Weights of a small sound classifier.
Model: log mel input, norm layernorm, width 256.
Training: muon at rate 0.0045, 9100 steps, batches of 256, held-out accuracy 99%.
Rows from block 7 of a small sound classifier, named by matrix and row number. Rows with one number within an expert belong to one neuron, the router's apart. Each number is 128 + 32 x the weight over its row's rms, rounded and kept within 0 to 255. All counts start at 0. Numbers have three digits each.
Before each expert's rows are labels from the 100 clips, of 14848, where the router gives the expert most weight on average: "top examples" is what is common among them. Only what is clearly more common there than usual is listed. The data: read English sentences (LibriTTS-R).
# router: router (model.blocks.7.mlp.router.weight, 8x256, trained with AdamW), inputs 64-127
# up: expert up (model.blocks.7.mlp.up, 8x128x256), inputs 64-127
# down: expert down (model.blocks.7.mlp.down, 8x256x128, transposed), outputs 64-127

# expert 4
top examples: voice: female
router.4:046084079099070115131134045035102133104158120166100116128078125143178140123121131149116144151113137130115175096098090150146129133114116152149132075138131077166078160142153074082144064068123195
up.1:141107131126127128129125120132127128126127130128122137130121127128137126127129125129127128255128128128128119129125142128114127130124127128125127136129127093128130128127130118127128132124128140
down.1:121156128128128128128128131128128129129128128128128115127130128128126128128127128128128128090128128128126128128127155128128128128121128128127129128128128166127128128128128128128128128134125122
up.2:131122128128128128128130129128127128128128128128130126128132128127127128128128128127128128124127127128128127128127104128124128123098128128128128127128128133127128128128128130129128128129128132
down.2:000128128128128128128128128128128128128128128128128127128128128128127128128128128128128128128128128128128128128128124128128128128127128128128128128128128127128128128128128128128128128128128126
up.4:118130134126124134127130121128128127128128128128134138128132124127127128128128135128133130110128127126131126132138238129133128129157128133128129129126128127125132127134130130117127128127131096
down.4:107131127128129124128128127129128129127128128128129127130128128128131128128128128128128128186128128128129127128128131128127128128116128128128129128129128255128129128128128128128128128127124131
up.7:128132128128128130128129134130128128128128128128127129128097128128122128128128127128128126128128128127129125129132084128127128127126128128128128128128128082128131128128128133129128131134128123
down.7:167127128128128127128128128128128128128128128128128147128129128128129128128128128128128128129128128128128128128128130128128128128133128128128128128128128255128128128128128128128128128128128121
up.8:118131128127128128128128129128128128128128128128128126128129128128127128128128128129129128126128128128128128128128238128128128128128128128128128128128128000128128128128128130128128129127128128
down.8:129128128128128129128128128128128128128128128128128129128128128128128128128128128128128128129128128128128128128128128128128128128128128128128128128128128147128128128128128128128128128128129128
up.12:127130128128128128128127136122128129129128128128126127127121128128142128128128128128128129130128128128127127128126132128128128128126128128127128128128128205128128127129127129129128129126128097
down.12:137125128128128127128128128128128128128128128128128129128129128128129128128128128128128128127128128128128128128128122128128128128131128128128128128128128159128128128128128128128128128128128128
up.13:125118125127129128128129126128128128128128129128129128128097129128128128129128128130129127127128132128129130128124121129131128129196129128129128127128129131128106128129129125128128128124130255
down.13:123161128128128135128128128128128128128128128128128137129128128128127128128128128128128128158128127128128128128128125128129128128129128128128128128128128000128128128128128128128128128128128113
up.15:128143127127126130128129134133129119129130129128126186129137129128128128127128127128129125124127132128126135128129065128130129128019129129144121127128128187128129129127129129127126127129129070
down.15:051132128128128124128128128128129128128128128128128135127126128128127128127128128128128128127128127128129128129128130128128128128169128128128128128128128159128129128128128127127128128127127126
up.17:133128128128128128128128129127128127128128128128128131128133128127132128128128128128128126128128128128128127126125127128255128128128129130128128131127128123128128128128128128129128130128128216
down.17:142139128128128128128128128128128128128128128128128137128128128128128128128128128128128128121128128128128128128128128128128128128128128128128128128128128125128128128128128127128128128127128128
up.19:255121135128129134128136122121128128126122129127128138131139129124128136133129134128126128063128125128132120128130211130146127131111128130129128128127129162129123129131128131134127122136127126
down.19:137112128128128127128128129128129128128128128128125126128128128129128128128128128128128129149128128128128128128128134128128128128129128128128128128128128097129128128128128128128128128128128129
up.22:126092112126128129128127128076128128128129128128128153127134129128129129128128126128128123142128129129128128127126107128130128129132128128128128129128128126128128128128128129129128127132128109
down.22:069121127128128131128128128128128128128128128128128131129130128128127128130128128128128128115128127128128127128128124128127128128118128128128128128128128030128128128128128129129128128126131115
up.26:144089121127128128128127123132130128128128130128127126128135128124130129132128127128128128107127128129128129127119132126159127128129124128128129130128128000128126128130130124128129133124128102
down.26:255128128128128128128128129128128128128128128128126146128129128128145128128128128128128128239128129128128128128128134128131128128127128128128128128128128127131128128128128128128128128126128133
up.27:255131125128129129128128133123128130128129128128128136127111128127122131128128126128129127120128128127130124130137126129105128124121128126128128128132128109129129128129128128127128133132128136
down.27:129255128128128128128128128128128128128128128128128129128128128128128128128128128128128128198128128128128128128128128128128128128127128128128128128128128128128128128128128128128128128129128125
up.30:128128128128126127128128128068128128127128128128128126128144128128128128128128129128128130107129128128128127128142109127129128128128128128131128127128128131128128128128128129130128125129128135
down.30:216176128128128128128128128128128128128128128128127125128129128128127128128128128128128128124128128128128128128128139128128128128151128128128128128128128000127128128128128127127128128127127112
up.32:130120127127129132128134127135129128124128128134128137128129132128135127130129127128130122255125127125129127125125138134201128126117130130124128126127129122128154129124128121139124130128128135
down.32:181172128128128133128128128128128128127128128128127130135128128127135128128128130128128128153128128128126129128128247130131128128133128128128128128127128129128128128128128127128128128122129110
up.34:117130133128129128128130126128129129128128128127127132127126128128124127127128128127129130131128125128127127128132127128126128128126128129129129128128128155128128128128128127128125127129128138
down.34:101132128128128129128128128128128128128128128128128127128128128128128128128128128128128128140128128128128128128128129128128128128139128128128128128128128139128128128128128128128128128128128131
up.36:140122138128128128128126169128128123128129130128126120134255128129133128131128127131131143119126121128122131127126141126124128124126127130130125131128128026122127124128130125125131122123128129
down.36:094131127128128124128128131128129127128128128128127120125127128128129128128128128128128129139128128128125122128128210128124128128129128128127129128128128149127128128128128127128128128127125129
up.38:133136082128129128128130124130128129128129127129135139128164128129137128128128130127125131132128128127128129129109089128129128128126128127130129125129128195128071128133128127160128118127128000
down.38:186088128128128130128128128128128128128128128128128136128127128129129128128128128128128128119128128128128128128127127128129128128122128128128128128128128173128128128128128128129128128128128158
up.46:000123139128127130128130056133128128130128126129127096127117127130124126128128131126127129120128129128127116128122128128144128127129128128127126128128128091128118129126129125135126132129129161
down.46:133255128128128130128128127128128128128128128128128137127127128128117128127128128128128129078128128128129129129128130128129128128125128128129128128128128080128128128128127130128128128128125060
up.49:255126129127128128128128156118128126128129128128128119128110128128123128128128128128128128127128129128127118129127130128123128128115128128128126126128128023128126128128128127129128139132127124
down.49:092128128128128128128128128128128128128128128128128123128128128128128128128128128128128128126128128128128128128128136128128128128121128128128128128128128082128128128128128128128128128128128123
up.50:080125129128129131128133141127127129128131130128126129128127128127118129128128127128128126151128128127130130128129170129131128128145128129130127128128128255128127132129127112122128141132128109
down.50:230133128128128131128128128128128128128128128128128121127127128128129128128128128128128128155128128128129128128128073128128128128119128128128128128128128010128128128128128128128128128128128106
up.53:255127122126128126128125118125128130128128128127128153128126127130141128128129127128128131132128126128127128128124190128230128129129129128128128127128128153128128128130128122128129136128127126
down.53:197129128128128127128128128128128128128128128128128123128129128128127128128128128128128128130128128128128127128128125128128128128129128128128126128128128210129128127128128128128128128128127036
up.54:110113115130128131127132077133128131129126129129127103128124128130132128127129128138123128126125128127132127125127109129119128122210128130134129131128129132128073134136129133140129142135128123
down.54:248135127128128127128128128128128129128128128128128149128129128127123128128128127128128130140128126128129128128128130128129128128043128128128127128128128070128128128128128129128128128128128138

# expert 2
top examples: voice: male
router.2:146181086132141154140148156160114089128186116120092148108130119103121169126082157138094096106080142061108123123104162124020119133115112163091093128105115117126143082102142103167114130153159063
up.1:029129112132132128128126133123128126128126129127127082128123130128129126128128129127127128143127126130131124128128134128127127130143128128129128138128129000128128129129128130132128130168128180
down.1:131143129128128129128128128128128128129128128128130125130128128128129128128128128128128128125128128128128128128129126129128128128122128128127127128127128130128128128128129128128128128130129128
up.5:128127126127130129128128129124129125128122128128127130126131129128127128128128127131134126127129131128127127128131122128125128129126129128128128126128127117128128128128128129129128127130129069
down.5:130118128128128126128128128128128128128128128128130123129130128128128128128128128128128128091128128128128128128128140128127128128127128128128128128128128126128128128128128128129128128127128133
up.8:127128128128128128128128128127128128128128128128128137128125128128128128128128128128128128129128127127128127128128118128125128128128128128128128128128128124128128128128128129128128128128128126
down.8:153128128128128128128128128128128128128128128128128157128128128128128128128128128128128128129128128128128128128128128128128128128128128128128128128128128000128128128128128128128128128128128128
up.15:136126122129128128127128134135128127127126129128128204128132128130134128127128128127129127122127127127127128127128131129126128126182129130128128130128128117128129128129128136129128127119128131
down.15:109180128128129128128128129128129128128128128128129119129128128128128128128128128128128128123128128128127125128128125128128128128128128128128128128129128110128128128128128128129128128128128135
up.18:192118126128128127128128130111128128128127129129128135128128128128130129128128127129124128128128128128128129128122127128125129128133128128128129127128128192128128128128128127129128128120127134
down.18:122129128128128130128128128128128128128128128128129217128127128128128128128128128128128128129128128128128128128128132128128128128126128128128128128130128153128128128128128127128128128128130132
up.20:255129130129128128128128159128128128128128128128128125128127128128128128128128128128128128128128128128128127128128130128128128128128128128128127128128128125128128129128128131129128124134128128
down.20:131131128128128129128128128128128128128128128128128129128128128128128128128128128128128128127128128128128128128128124128128128128128128128128128128128128088128128128128128128128128128128128208
up.22:134115129130128128128128125122128132128126128129127127129108127126132128129128128128128131032129126128128126131140099128129127129113128128130128126130129161128128128128128119133127128112126132
down.22:072132128128128130128128127128129128127128128128129130128129128128130128129128129128128127114128129128128130128128126128128128128132128128128129128128128031128128128128128128128128128128131135
up.24:113149129124130128129128143114129126132128128128128122126139130133196128125127134127126132021128135128122126128128134131133129128115130129129129127129129000128130128129129126129128129126129115
down.24:120127128128128128128128128128128128128128128128129133128129128128128128129128128128128126119128129128128128128128129128128128128170128128128128128127128129128128128128128128128128128128129118
up.28:235126142131126124128126127128129131126126128128133127132212130127132127129128131128128133125130128129128120130135129126116127130140129127132128128129130218128127126125128125138129141131128158
down.28:077161128128128127128128128128128128128128128128128122128129128128128128128128128128128128128128128128127128128128129128128128128128128128128128128128128128128128128128128127128128128128128068
up.34:205163136129128128127130137125128128129128127128127126128128128128124128128128130127128127124129127128144127127131255128132128128124128129128128130127128120128129128128128131126128128128128128
down.34:012126128128128129128128128128128128128128128128129122129128128128128128129128128128128128129128128128128128128128128128128128128152128128128128128128128180128128128128128128128128128128129124
up.37:170133160127117126127127124137128131126142130130128123125103128128135128129128131128133128141123125128126130128122151129126129129135125127123129130130128128128134122128128128125129125120128142
down.37:167138128128128129128128128128128128128128128128127168128127128128128128128128128128128128154128129128128128128128054128129128128130128128128128128128128119128128128128128128128128128127128126
up.43:104125126127127128128128132123128128127128128128136000128233126127130128128128130128128129129130128128126124127127140127123126130144128126126129131128128000129135125128128126129129127156129149
down.43:255133128128128128128128128128128128128128128128128255128128128128127128128128128128128128140128128128128129128128128128129128128106128128128129128130128129128128128128128128127128128125128125
up.44:112128128127128128128128128128128128128128128128127128128148128127128128129128128128127131128129131131128128127128133129127128131122128128128130129129128127128127128130127133128126128128127123
down.44:128128128128128128128128128128128128128128128128128128128128128128128128128128128128128128128128128128128128128128127128128128128128128128128128128128128128128128128128128128128128128128128128
up.48:255130132130129128128128130128128128128128128128126127127131128129128127126128128128127127110127127127125122128128255128164128128130128128124127127128128135127163128128128105127128127130128139
down.48:134128128128128127128128128128128128128128128128128128128128128128128128128128128128128128130128128128128128128128123128128128128128128128128128128128128255128128128128128128128128128127127197
up.49:193133128128126127128128190126128126128127128128129129128198128128129129128128128128128128128128128128128127127128255128125128129133128128129127128128128255128127128127128129126128127109128098
down.49:075126128128128128128128128128128128128128128128128128128128128128127128128128128128128128124128128128128128128128077128128128128130128128128128128128128107128128128128128129128128128129129146
up.55:123132148120133124128140137137131128136128128128117126123117128127103122115126133112128142144126125127129131128125097128118124113130126128129129125128127122128131130127127129133127132115128122
down.55:096125128128128128128128126128126128128128128127127125128128128128137128127127128128128128132128125128125128128128136129128128128129128128126128128128128097128128127128128127127128128128124125
up.58:133129125128130131128129078129128128128133130128129084127182128127129128128128130130130128118128132127130128128129209128137128127128128128128128127128127127128133130128127129128127134129130119
down.58:083127128128128130128128128128128129128128128128127128128128128128128128128128128128128128149128128128128128128128135128128128128128128128128128128128128034128128128128128128128128128127128126
up.59:123125127127130128128124132129128127128129128128128128127179128128130127128128128129128127126127128128127128128106128128127128128126128128126129128129128138128129128128128124128128124127128131
down.59:119144128128128128128128129128129128128128128128128122128128128128128128128128128128128128094128128128129128128128139128128128128128128128128128128129128170128128128128128128128128128128128118
up.65:134116123127127128128128145134130129129130128127124129128131127129127128125127128125128129129125125128124130126130132129117125124077129128123128128127128035130130127127128135125129134128129128
down.65:130137128128128132128128126128127128128128128128129134128128128128128128128128128128128128120128128128134128128129135127130128128135128128128128128127128123128128128128128128127128128136134134
up.74:152116124135128128128128089129127129128128128128128141126123127128128128128128127128132124121128128128125127127131079128121129128125128128128128127128128028129128128126129132131128119132128130
down.74:161130128128128127128128128128128128128128128128126121128128128128129128128128128128128128124128129128128128128128127128128128128132128128128128128129128117128128128128128127128128128127130255
up.75:122117127129131128127139128149129129128128128128128127128121128129108127128128131126134130135127126128128130127188234128177128126130129128128128129128128140128133128128128128127128163126128223
down.75:255128128128128123128128129128128128128128128128128181128128128128128128128128128128128129135128128128128128128128123128128128128135128128128129128128128144128128128128128128128128128128126158
up.86:124073126126127129128126117130127128128127128128128129128127129127134128127128126128128125115127127128130126128126069128121128127122129128125128126128128000129129128128128123144128123112128137
down.86:095137127128128124128128129129127128129128128128125122133133128128128128128127128128128129157128127128128128128129199129125128128134128128128128128128128092124128128128128132127128128128124088
up.87:129128128128129128128128128129128128128128128129128128129132128128128128128128127129128128128128129128128127128128128128129128128127129128127129128129129131128128128128128128128128130128127129
down.87:129128128128128128128128128128128128128128128128128128128128128128128128128128128128128128128128128128128128128128128128128128128128128128128128128128128128128128128128128128128128128128128128

# expert 6
top examples: voice: female
router.6:213134183128144114135135078132144122125129093163156156156182129102067087126144101087113129036129119112126058097170041114142118081121156130103138113134143155082124107102127110091079135143123195
up.2:237128128128128127128128132123128128128128128128128127128149127127133128128128128128128128130128107128127125128128125127104129096129128128128128129128128129127128128127128129128127133131126154
down.2:128131128128128136128128128128128129128128128128128118130128128128126128128128128128128128130128131128129130128128133128128128128131128128128128128128128221128128128128128129128128128128129123
up.7:157209127129128128128127146128128128128128128128128197128140128127126128128128128128128128127128128128128126128128164128127128128102128128128128128128128128128128128128128130128128125128128113
down.7:136129128128128128128128128128128128128128128128128124128128128128128128128128128128128128116128128128128128128128130128128128128127128128128128128128128016128128128128128127128128128127129128
up.8:110131128129128129128130117127128128128127128130128129126097127128128126128128126128130112129127127128128113128152133126101128129065129127127128128129128132128129128128128123124127129132127091
down.8:164128128128128085128128127128128128128128128128128093127129128128127128128128128128128128124128127128128185128128128128129128128255128128129128128128128116128128128128128128128128128129130140
up.13:132132128128128128128127127129128129128128129128128142127139128128214128128127127128127128111128128129128128128128119128151128126086128128128128127128128075128128128128128128128128130128128125
down.13:107086129128128130128128127128128128128128128128129141128127128128126128127128128128128128128128128128128128128128129128129128128103128128128128128128128255128128128128128128128128128128136099
up.14:125128124134128128128129135129129126129128128128126139128089128128132126125128129129126127153128128127128127128130157128125128127138128129128129129126128126128128129127130126218128126126128128
down.14:062153128128127128128128128128127128128128128128131129128128128128129128129128127128128125157128128128131141128128119129128128128128128128128126128128128255128128128128128128127128128130129136
up.20:173154128128128128128124148139128128128127128128129135129134129128129128129128128128126127084129127128128128127120041128128127128144127128128128129128128128128125128131129129123128125135129124
down.20:165032128128128128128128128128128128128128128128128127128128128128129128128128127128128128130128128128127126128128127128128128128130128128128128128129128064128128128128128128128128128126127115
up.23:127127125128128128128128192128128126128129128129128132128125128128156127128128128129130126128129130128124128128127128127125128129137128128128128126128128255129132126126128127129129128083128135
down.23:053076128128128129128128128128128128128128128128128128128127128128128128131129128128128129130128128128128128128128125128128128128064128128128129128129128096128128128128128128128128128129130140
up.27:119127131129128128128128129152128128128128128128128127128135127128127128128128127128128128129128128128129132128128143128129128128141128128128128128128128000128128128128128129128128127129127127
down.27:050130128128128128128128128128128128128128128128128129128128128128129128128128128128128128138128128128128128128128131128128128128129128128128128128128128041128128128128128128128128128128128093
up.28:111129141135126128128126123124128126128129127128126129128128127128126128128128125130132124127128131127126100130127069126117129128128127127125128128128127000128141128127128129125129143131127110
down.28:149131128128128129128128128128128128128128128128129124128129128128135128128128128128128128164128128128129129128128127128128128128128128128129128128128128128128128128128128128128128128129130132
up.30:097125126131128127128128127130128127129128128130129162128255128129120125128128128131131125125126130126129131129129166130117128127149128130127128127128128125127128129127129129129127100128128101
down.30:129136128128128133128128127128128128128128128128128129127128128128129128128128128128128128135128127128128130128128233129129128128072128128129128128129128072128128128128128127128128128132129119
up.34:137136130128129131128128127130128127128127129128127128128147128128124128128128127129128128131128128128128128128128130129129128128122128129128128129128128000128130130129128131129128128129128118
down.34:125118128128128127128128128128128128128128128128128124128128128128127128128128128128128128122128128128128128128128126128128128128127128128128128128128128000128128128128128128128128128128129129
up.36:048132129127126127128128120130127128128121128128130138128155132129065128131128128128128129128128127129130129127145000129134128128138128128128128128128130097128126128128129133131129121128128128
down.36:249134128129128127128128130128129128128128128128130128129127128128131128128128128128128129132128125128129127128128128128128128128024128128128128128128128128128128128128128128128128128130128108
up.38:128131128127128128128128128128130130127128128128127130127139127128129127128128128129128127126128128128128126128127121128128128128129127128127129129128128126129133128129128128127128129130128129
down.38:122134127128128128128128128128128128128128128128127138129128128128129128128128127128128128117128128128128128128128077128128128128131128128128128128129128130128128128128128128128128128128126128
up.42:131127136128128127127128128128128127128128128128129128129121128128128128128127126128123127131130128128129129128128174128128127128122127128131128125129128255128121123124128125136126126115128129
down.42:131067128128128126128128128128128128128128128128128000128128128128128128128128128128128128133128128128127128128128129128127128128125128128127128128128128127128128128128128127128128128128128130
up.44:178129127129127128128129129126128128129128128128128128128255128128132128128128129128128128126128129128127127127114134127129128128129128127128128128128128123129126128128128136130128128125128123
down.44:000233128128128134128128128128127128128128128128130129128130128128126128128128128128128127187128128128128128128128128129128128128131128128128128128128128000128128128128128129128128128128128138
up.45:124126122132129128128125126129128129128131128128128124128126127128134128127128129127129193167128125128128126128129093129130128128127128128127129128128127138128134128128127126122129120128128136
down.45:170132128128128128128128128128128128128128128128128142130128128128128128128128128128128128126128128128128128128128126128128128128125128128128128128129128112128128128128128128128128128128127128
up.48:115128122128128129128140162131128128130129128128129124128109128129128128128128128128128128128128128129129130128141085128126128129130127128128128129128128021128127128128128123127128139127129129
down.48:255144128128128129128128128128128128128128128128128128128128128128129128128128128128128128127128128128128129128128131128128128128142128128128129128128128105129128128128128129128128128128127134
up.50:138131195128128129128130128126128128128128128128137149129142128128160128128128132128128128129128128128130128128127129127127128129066128128128128129128128127128128128128128129131128128137128139
down.50:125128128128128128128128129128128128128128128128128104128128128128127128128128128128128128139128128128128127128128130128128128128128128128128128128128128255128128128128128128128128128128127127
up.51:127185129128131128128128145131128123131127128127123081126191129126123128125128132125125128082124128131128128128129130126136125127000128127120135124127127115127151129128127117119128133116128124
down.51:131128127128128128128128130128129129128128128128130135128128128128141128129129128128128136153128126128128128129127125129128128128142128128129129128129127126128128128128128128129128128127145148
up.57:125126156124128127128128127129128128128128128128130125128129128128124128128128128128128128128128130128128128127152185128000128129132128128128128142128128127128134127128128129128128128144129121
down.57:113127128128128128128128127128128128128128128128128131128128128128130128128128128128128128127128128128128128128128107128128128128134128128128128128128128255128128128128128128128128128126128128
up.58:128128124128127127128128127132128128128128128128130129128255128128134129129128128128128129126128128128127129129130150128114128129131128128128128128128128134128129128128128149131128119127128127
down.58:052125128128128128128128128128128128128128128128125133128128128128127128127128128128128128128128128128128127128129127128127128128166128128128128128127128000128128128128128128128128128127128124
up.59:129130131128128127128128128130128127127128128128129123129133128128123128128128127128128124129128127128128134128127121128131128128128128128128129129127129116128125128127128128129128126129128131
down.59:126131128128128128128128128128128128128128128128128128128128128128126128128128128128128128129128128128128127128128128128128128128128128128128128128128128000128128128128128128128128128128127128
up.62:133129129132128128129127130123128131127128126129123127128131128129128130128128128127127129126128127128129130128129227129137128128000128128128128124129128187128127128128127128128127126133128136
down.62:105069128128128126128128127128128128128128128128128126128129128128127128128128129128128127111128128128126129128128115128128128128192128128128127128127128176128128128128128128128128128128130133

# expert 0
top examples: voice: male
router.0:234255163167143128144113147159118126154118128132140084115127121121122115134132138109141079131158136163112134137134088101082137134148128131098152116135120105103121114130149155123138111145151108
up.2:122128133128127125127134078131129130127132130128128129130099127128138129129128126136128129138128126127137135124129137127169129128082125129129130130128128127129123127128128113128128123145128126
down.2:119163128128128131128128129128128128128128128128135138128129128128129128128128127128128129132128128128128128128127122128128128128123128128130128128128128132128128128128127129128128128126128117
up.3:124123128128128128128128128129128128129129128128129135128115128128130128127128128126128128130128128128127129128128128128123128128128128128128128128128128049128128128128128128129128128128128130
down.3:101140128128128128128128128128128128128128128128128128128129128128128128128128128128128128128128128128128128128128128128128128128177128128128128128128128070128128128128128128128128128128129129
up.8:131110132125122125127121077139128130127148129129131126134139130130180128127129125127128126138130128130127162128125124134103128137255128127130123127128130132129126128127129133112131118151128132
down.8:127255128128128130128128128128129128128128128128128074130128128128128128129128128128128128130128124128127126128128131128128128128050128128128128128128128194128128128128129128129128128127127080
up.10:134133128129129129128127124129128128128128128128129118128129128128136128128128127128128127128128128128129128128128060128130128128131129128128129129128128255128131128128128127128128127128129125
down.10:129127128128128128128128128128128128128128128128128170128128128128128128128128128128128128131128128128128128128128127128128128128129128128128128128128128202128128128128128128128128128128128131
up.16:128126130129128127128128130125127128127129127129128134127133127128130129127129128126128128130127126128126128129126255129126128127130129128126129128128128090128132128128128126127127129129128107
down.16:134134128128128128128128128128128128128128128128128138128128128128128128128128128128128128134128128128128128128128128128129128128012128128128128128127128246128128128128128128128128128128127124
up.18:130097061128128120128128139126126130128128127127127137129126127127112128125128124125123129146128122128130128126119120126124127128004128127129127130128128106128124129127128116132129126118124125
down.18:124128127128128126128128128128128128129128128128128134128128128129127128127128127128128128128128128128125127128128000129127128128128128128128126128128129123128128128128128129128128128126125041
up.23:137128121127125125128129133128128128129128126130133119129137128132093127129127130130126128098130129128127125128131121126143131130126127129119131127128127069127142125133129127130127132139129000
down.23:103173129128128140128128127128128129128128128128127138128126128128133128128128128128128126125128128128129131128128143126129128128087128128128128128129128162128128128128128128128128128129127217
up.29:255140162135129128128130127127129127130128128134127077123124129131127128122128130127130126125127125128125144128128146133113128123062128137122129128128128255125126127130128124127127116113130138
down.29:120112128128128129128128128128128128128128128128129133128129128128130128128128128128128128255128126128128128128128123128128128128126128128128130128128128128127129128128128128128128129128128127
up.31:120128127128128128128127067127128128129128128128128127128058128128129129129128127128128128131127128128128128128126125128128128128131128128128128129128128122128126128129128121129129129124128133
down.31:135127128128128128128128128128128128128128128128127128128128128128126128128128128128128128129128128128128127128128134128128128128123128128128128128128128000128128128128128128128128128128127129
up.34:082129127131125128128128112123128128128128128128128132128125128127135128127128128128128127147128128128129129128133128128121128128143128127129127128128128173128129128128128128128129129125128128
down.34:135104128128128127128128128128128128128128128128128128128128128128128128128128128128128128129128128128128128128128123128128128128129128128128128128128128000128128128128128128128128128128128126
up.35:129117128127128128128127128129128128128128128128126126128123128128129128128128127128128129123127128128128128128125137128120128128129128128128128127128128064128128128128128128127128130125128123
down.35:140133128128128128128128128128128128128128128128128128128128128128128128128128128128128128130128128128128128128128128128128128128126128128128128128128128225128128128128128128128128128128128128
up.37:151122125127128130127128130126130125129124128128126174128123128131132125130133127128130128133127128128125130133129140130125128129132132128132126129128129002128127130123128131134128128140128097
down.37:027126128128128128128128127128128128128128128128128122127128128128120128128128126128128128121128129128128128128128153128128128128127128128128127128130128144128128128128128128128128128128128139
up.43:150129127131136128128128134131128127131127128127136000126185128128135128128128128126136128117125126128129138124133019130093125126133138129128133132128128185124131130129128129128130128130127124
down.43:118123128128128128128128128128128128128128128128128141129128128128129128128128128128128128000128128128128128128128126128127128128128128128128128128128128131128128128128128129128128128128127104
up.45:255130116129129127129127148170128134126128128129125133128186129128116129128127125126123131118128129128128133133127097126130127126102129124115134127128122127129133129124123129119128144141128129
down.45:103169128128128154128128128127128128128128128128127118128128128128130128127129128128128128118128128128128128128128131128128128128121128128128128128128128127128128128128128129128128128128125230
up.48:144138128115125124127128150131128130128127128129127016130123126127106127129129122120134131120128125128128157129140073129126128132172127125128127132128128255127115126122130122129125116138128103
down.48:000128128128128132128128128128128129128128128128127131128128128128128128128128128128128129132128127128127129128128127128128128128126128128128128128129128091128128128128128129128128128127129128
up.50:125128126128128128128127255128128128128128128128127129128128128128128128128128128128128128112128128128128128128124136128128128128137128128128128128128128116128128128129128129128128129145128109
down.50:143130128128128129128128127128128128128128128128127126128128128128131128127128128128128128123128127128128129128128138128128128128128128128128128128128128000128128128128128127127128128128128237
up.51:131138132129129131128127131131129131128128128128126130129140128134131127128128127129128127131128128128130128128151125131100126128115129127129127128129128189128128129130129126125128123129128113
down.51:104090127128127127128128128128128128128128128128128069128128128128131128129128128128128128132128129128124126128127121128128128128128127128127128128127128029128128128128128128128128128125126130
up.57:116132129127128129128127129151128127127127128128129122129139128128112129127128127127129128125128128128126126126127192128126127128128129128127128128128128130128131127127128131127128132128128125
down.57:145127128128128130128128127128128129128128128128128129128128128128130128128128128128128129112128128128128128129128135128128128128133128128129129128128128094128128128128128127128128128128128185
up.62:106133127128131128128128129134129129128127128128128127128121128129133126127128127128128128139128128128128127128131136129128128128129128128127129128128129127128131128129128129128128125127127141
down.62:137063128128128126128128128128128128128128128128128000128127128128127128128128128128128128129128128128129128128128174128128128128118128128128128128128128056129128128128128128128128128127128139
up.63:122129128127124128128127129130127128129131128128128128128220127128127129127127127128126128128128128128127128127124118128126128127084127127125127127128128024129129126125129122127128128128128116
down.63:073129128128128130128128127128128127128128128128128127129128128128132128128128129128128128129128129128128127128128129128127128128123128128128128128128128118128128128128128128128128128127128127
up.67:153121126127128127128128121132128127128129128128127115128157128128117128127128128129127128040127129128127128128129255128125129126130128128127129128128128121128129128127129134126128128125128070
down.67:130124128128128128128128128128128128128128128128127143128128128128128128128128128128128128138128128128127128128128123128127128128129128128128128128128128255128128128128128128128128128128129130
up.68:127129129132125129128126117131126129129129128128129085129127128128132128125128131128129129125128131129128128128138118128117128130115131128129128128128129255129128127128128129126129129128128123
down.68:255123128128128128128128127128128128128128128128128124127128128128127128128128128128128128104128128128128129128128167128128128128124128128128128128128128128128128128128128128128128128128129128
up.71:000255133128127128128128128129128127128128129127127108127131128129138128128128128129128131151128131128129132128132092128133128128133128128130128129128127132128130128124127128119128128130127128
down.71:110125128128128128128128129128128127128128128128129136128127128128128128128128128128128128094128128128130128128128133128128128128128128128128128128128128062128128128128128128128128128131129128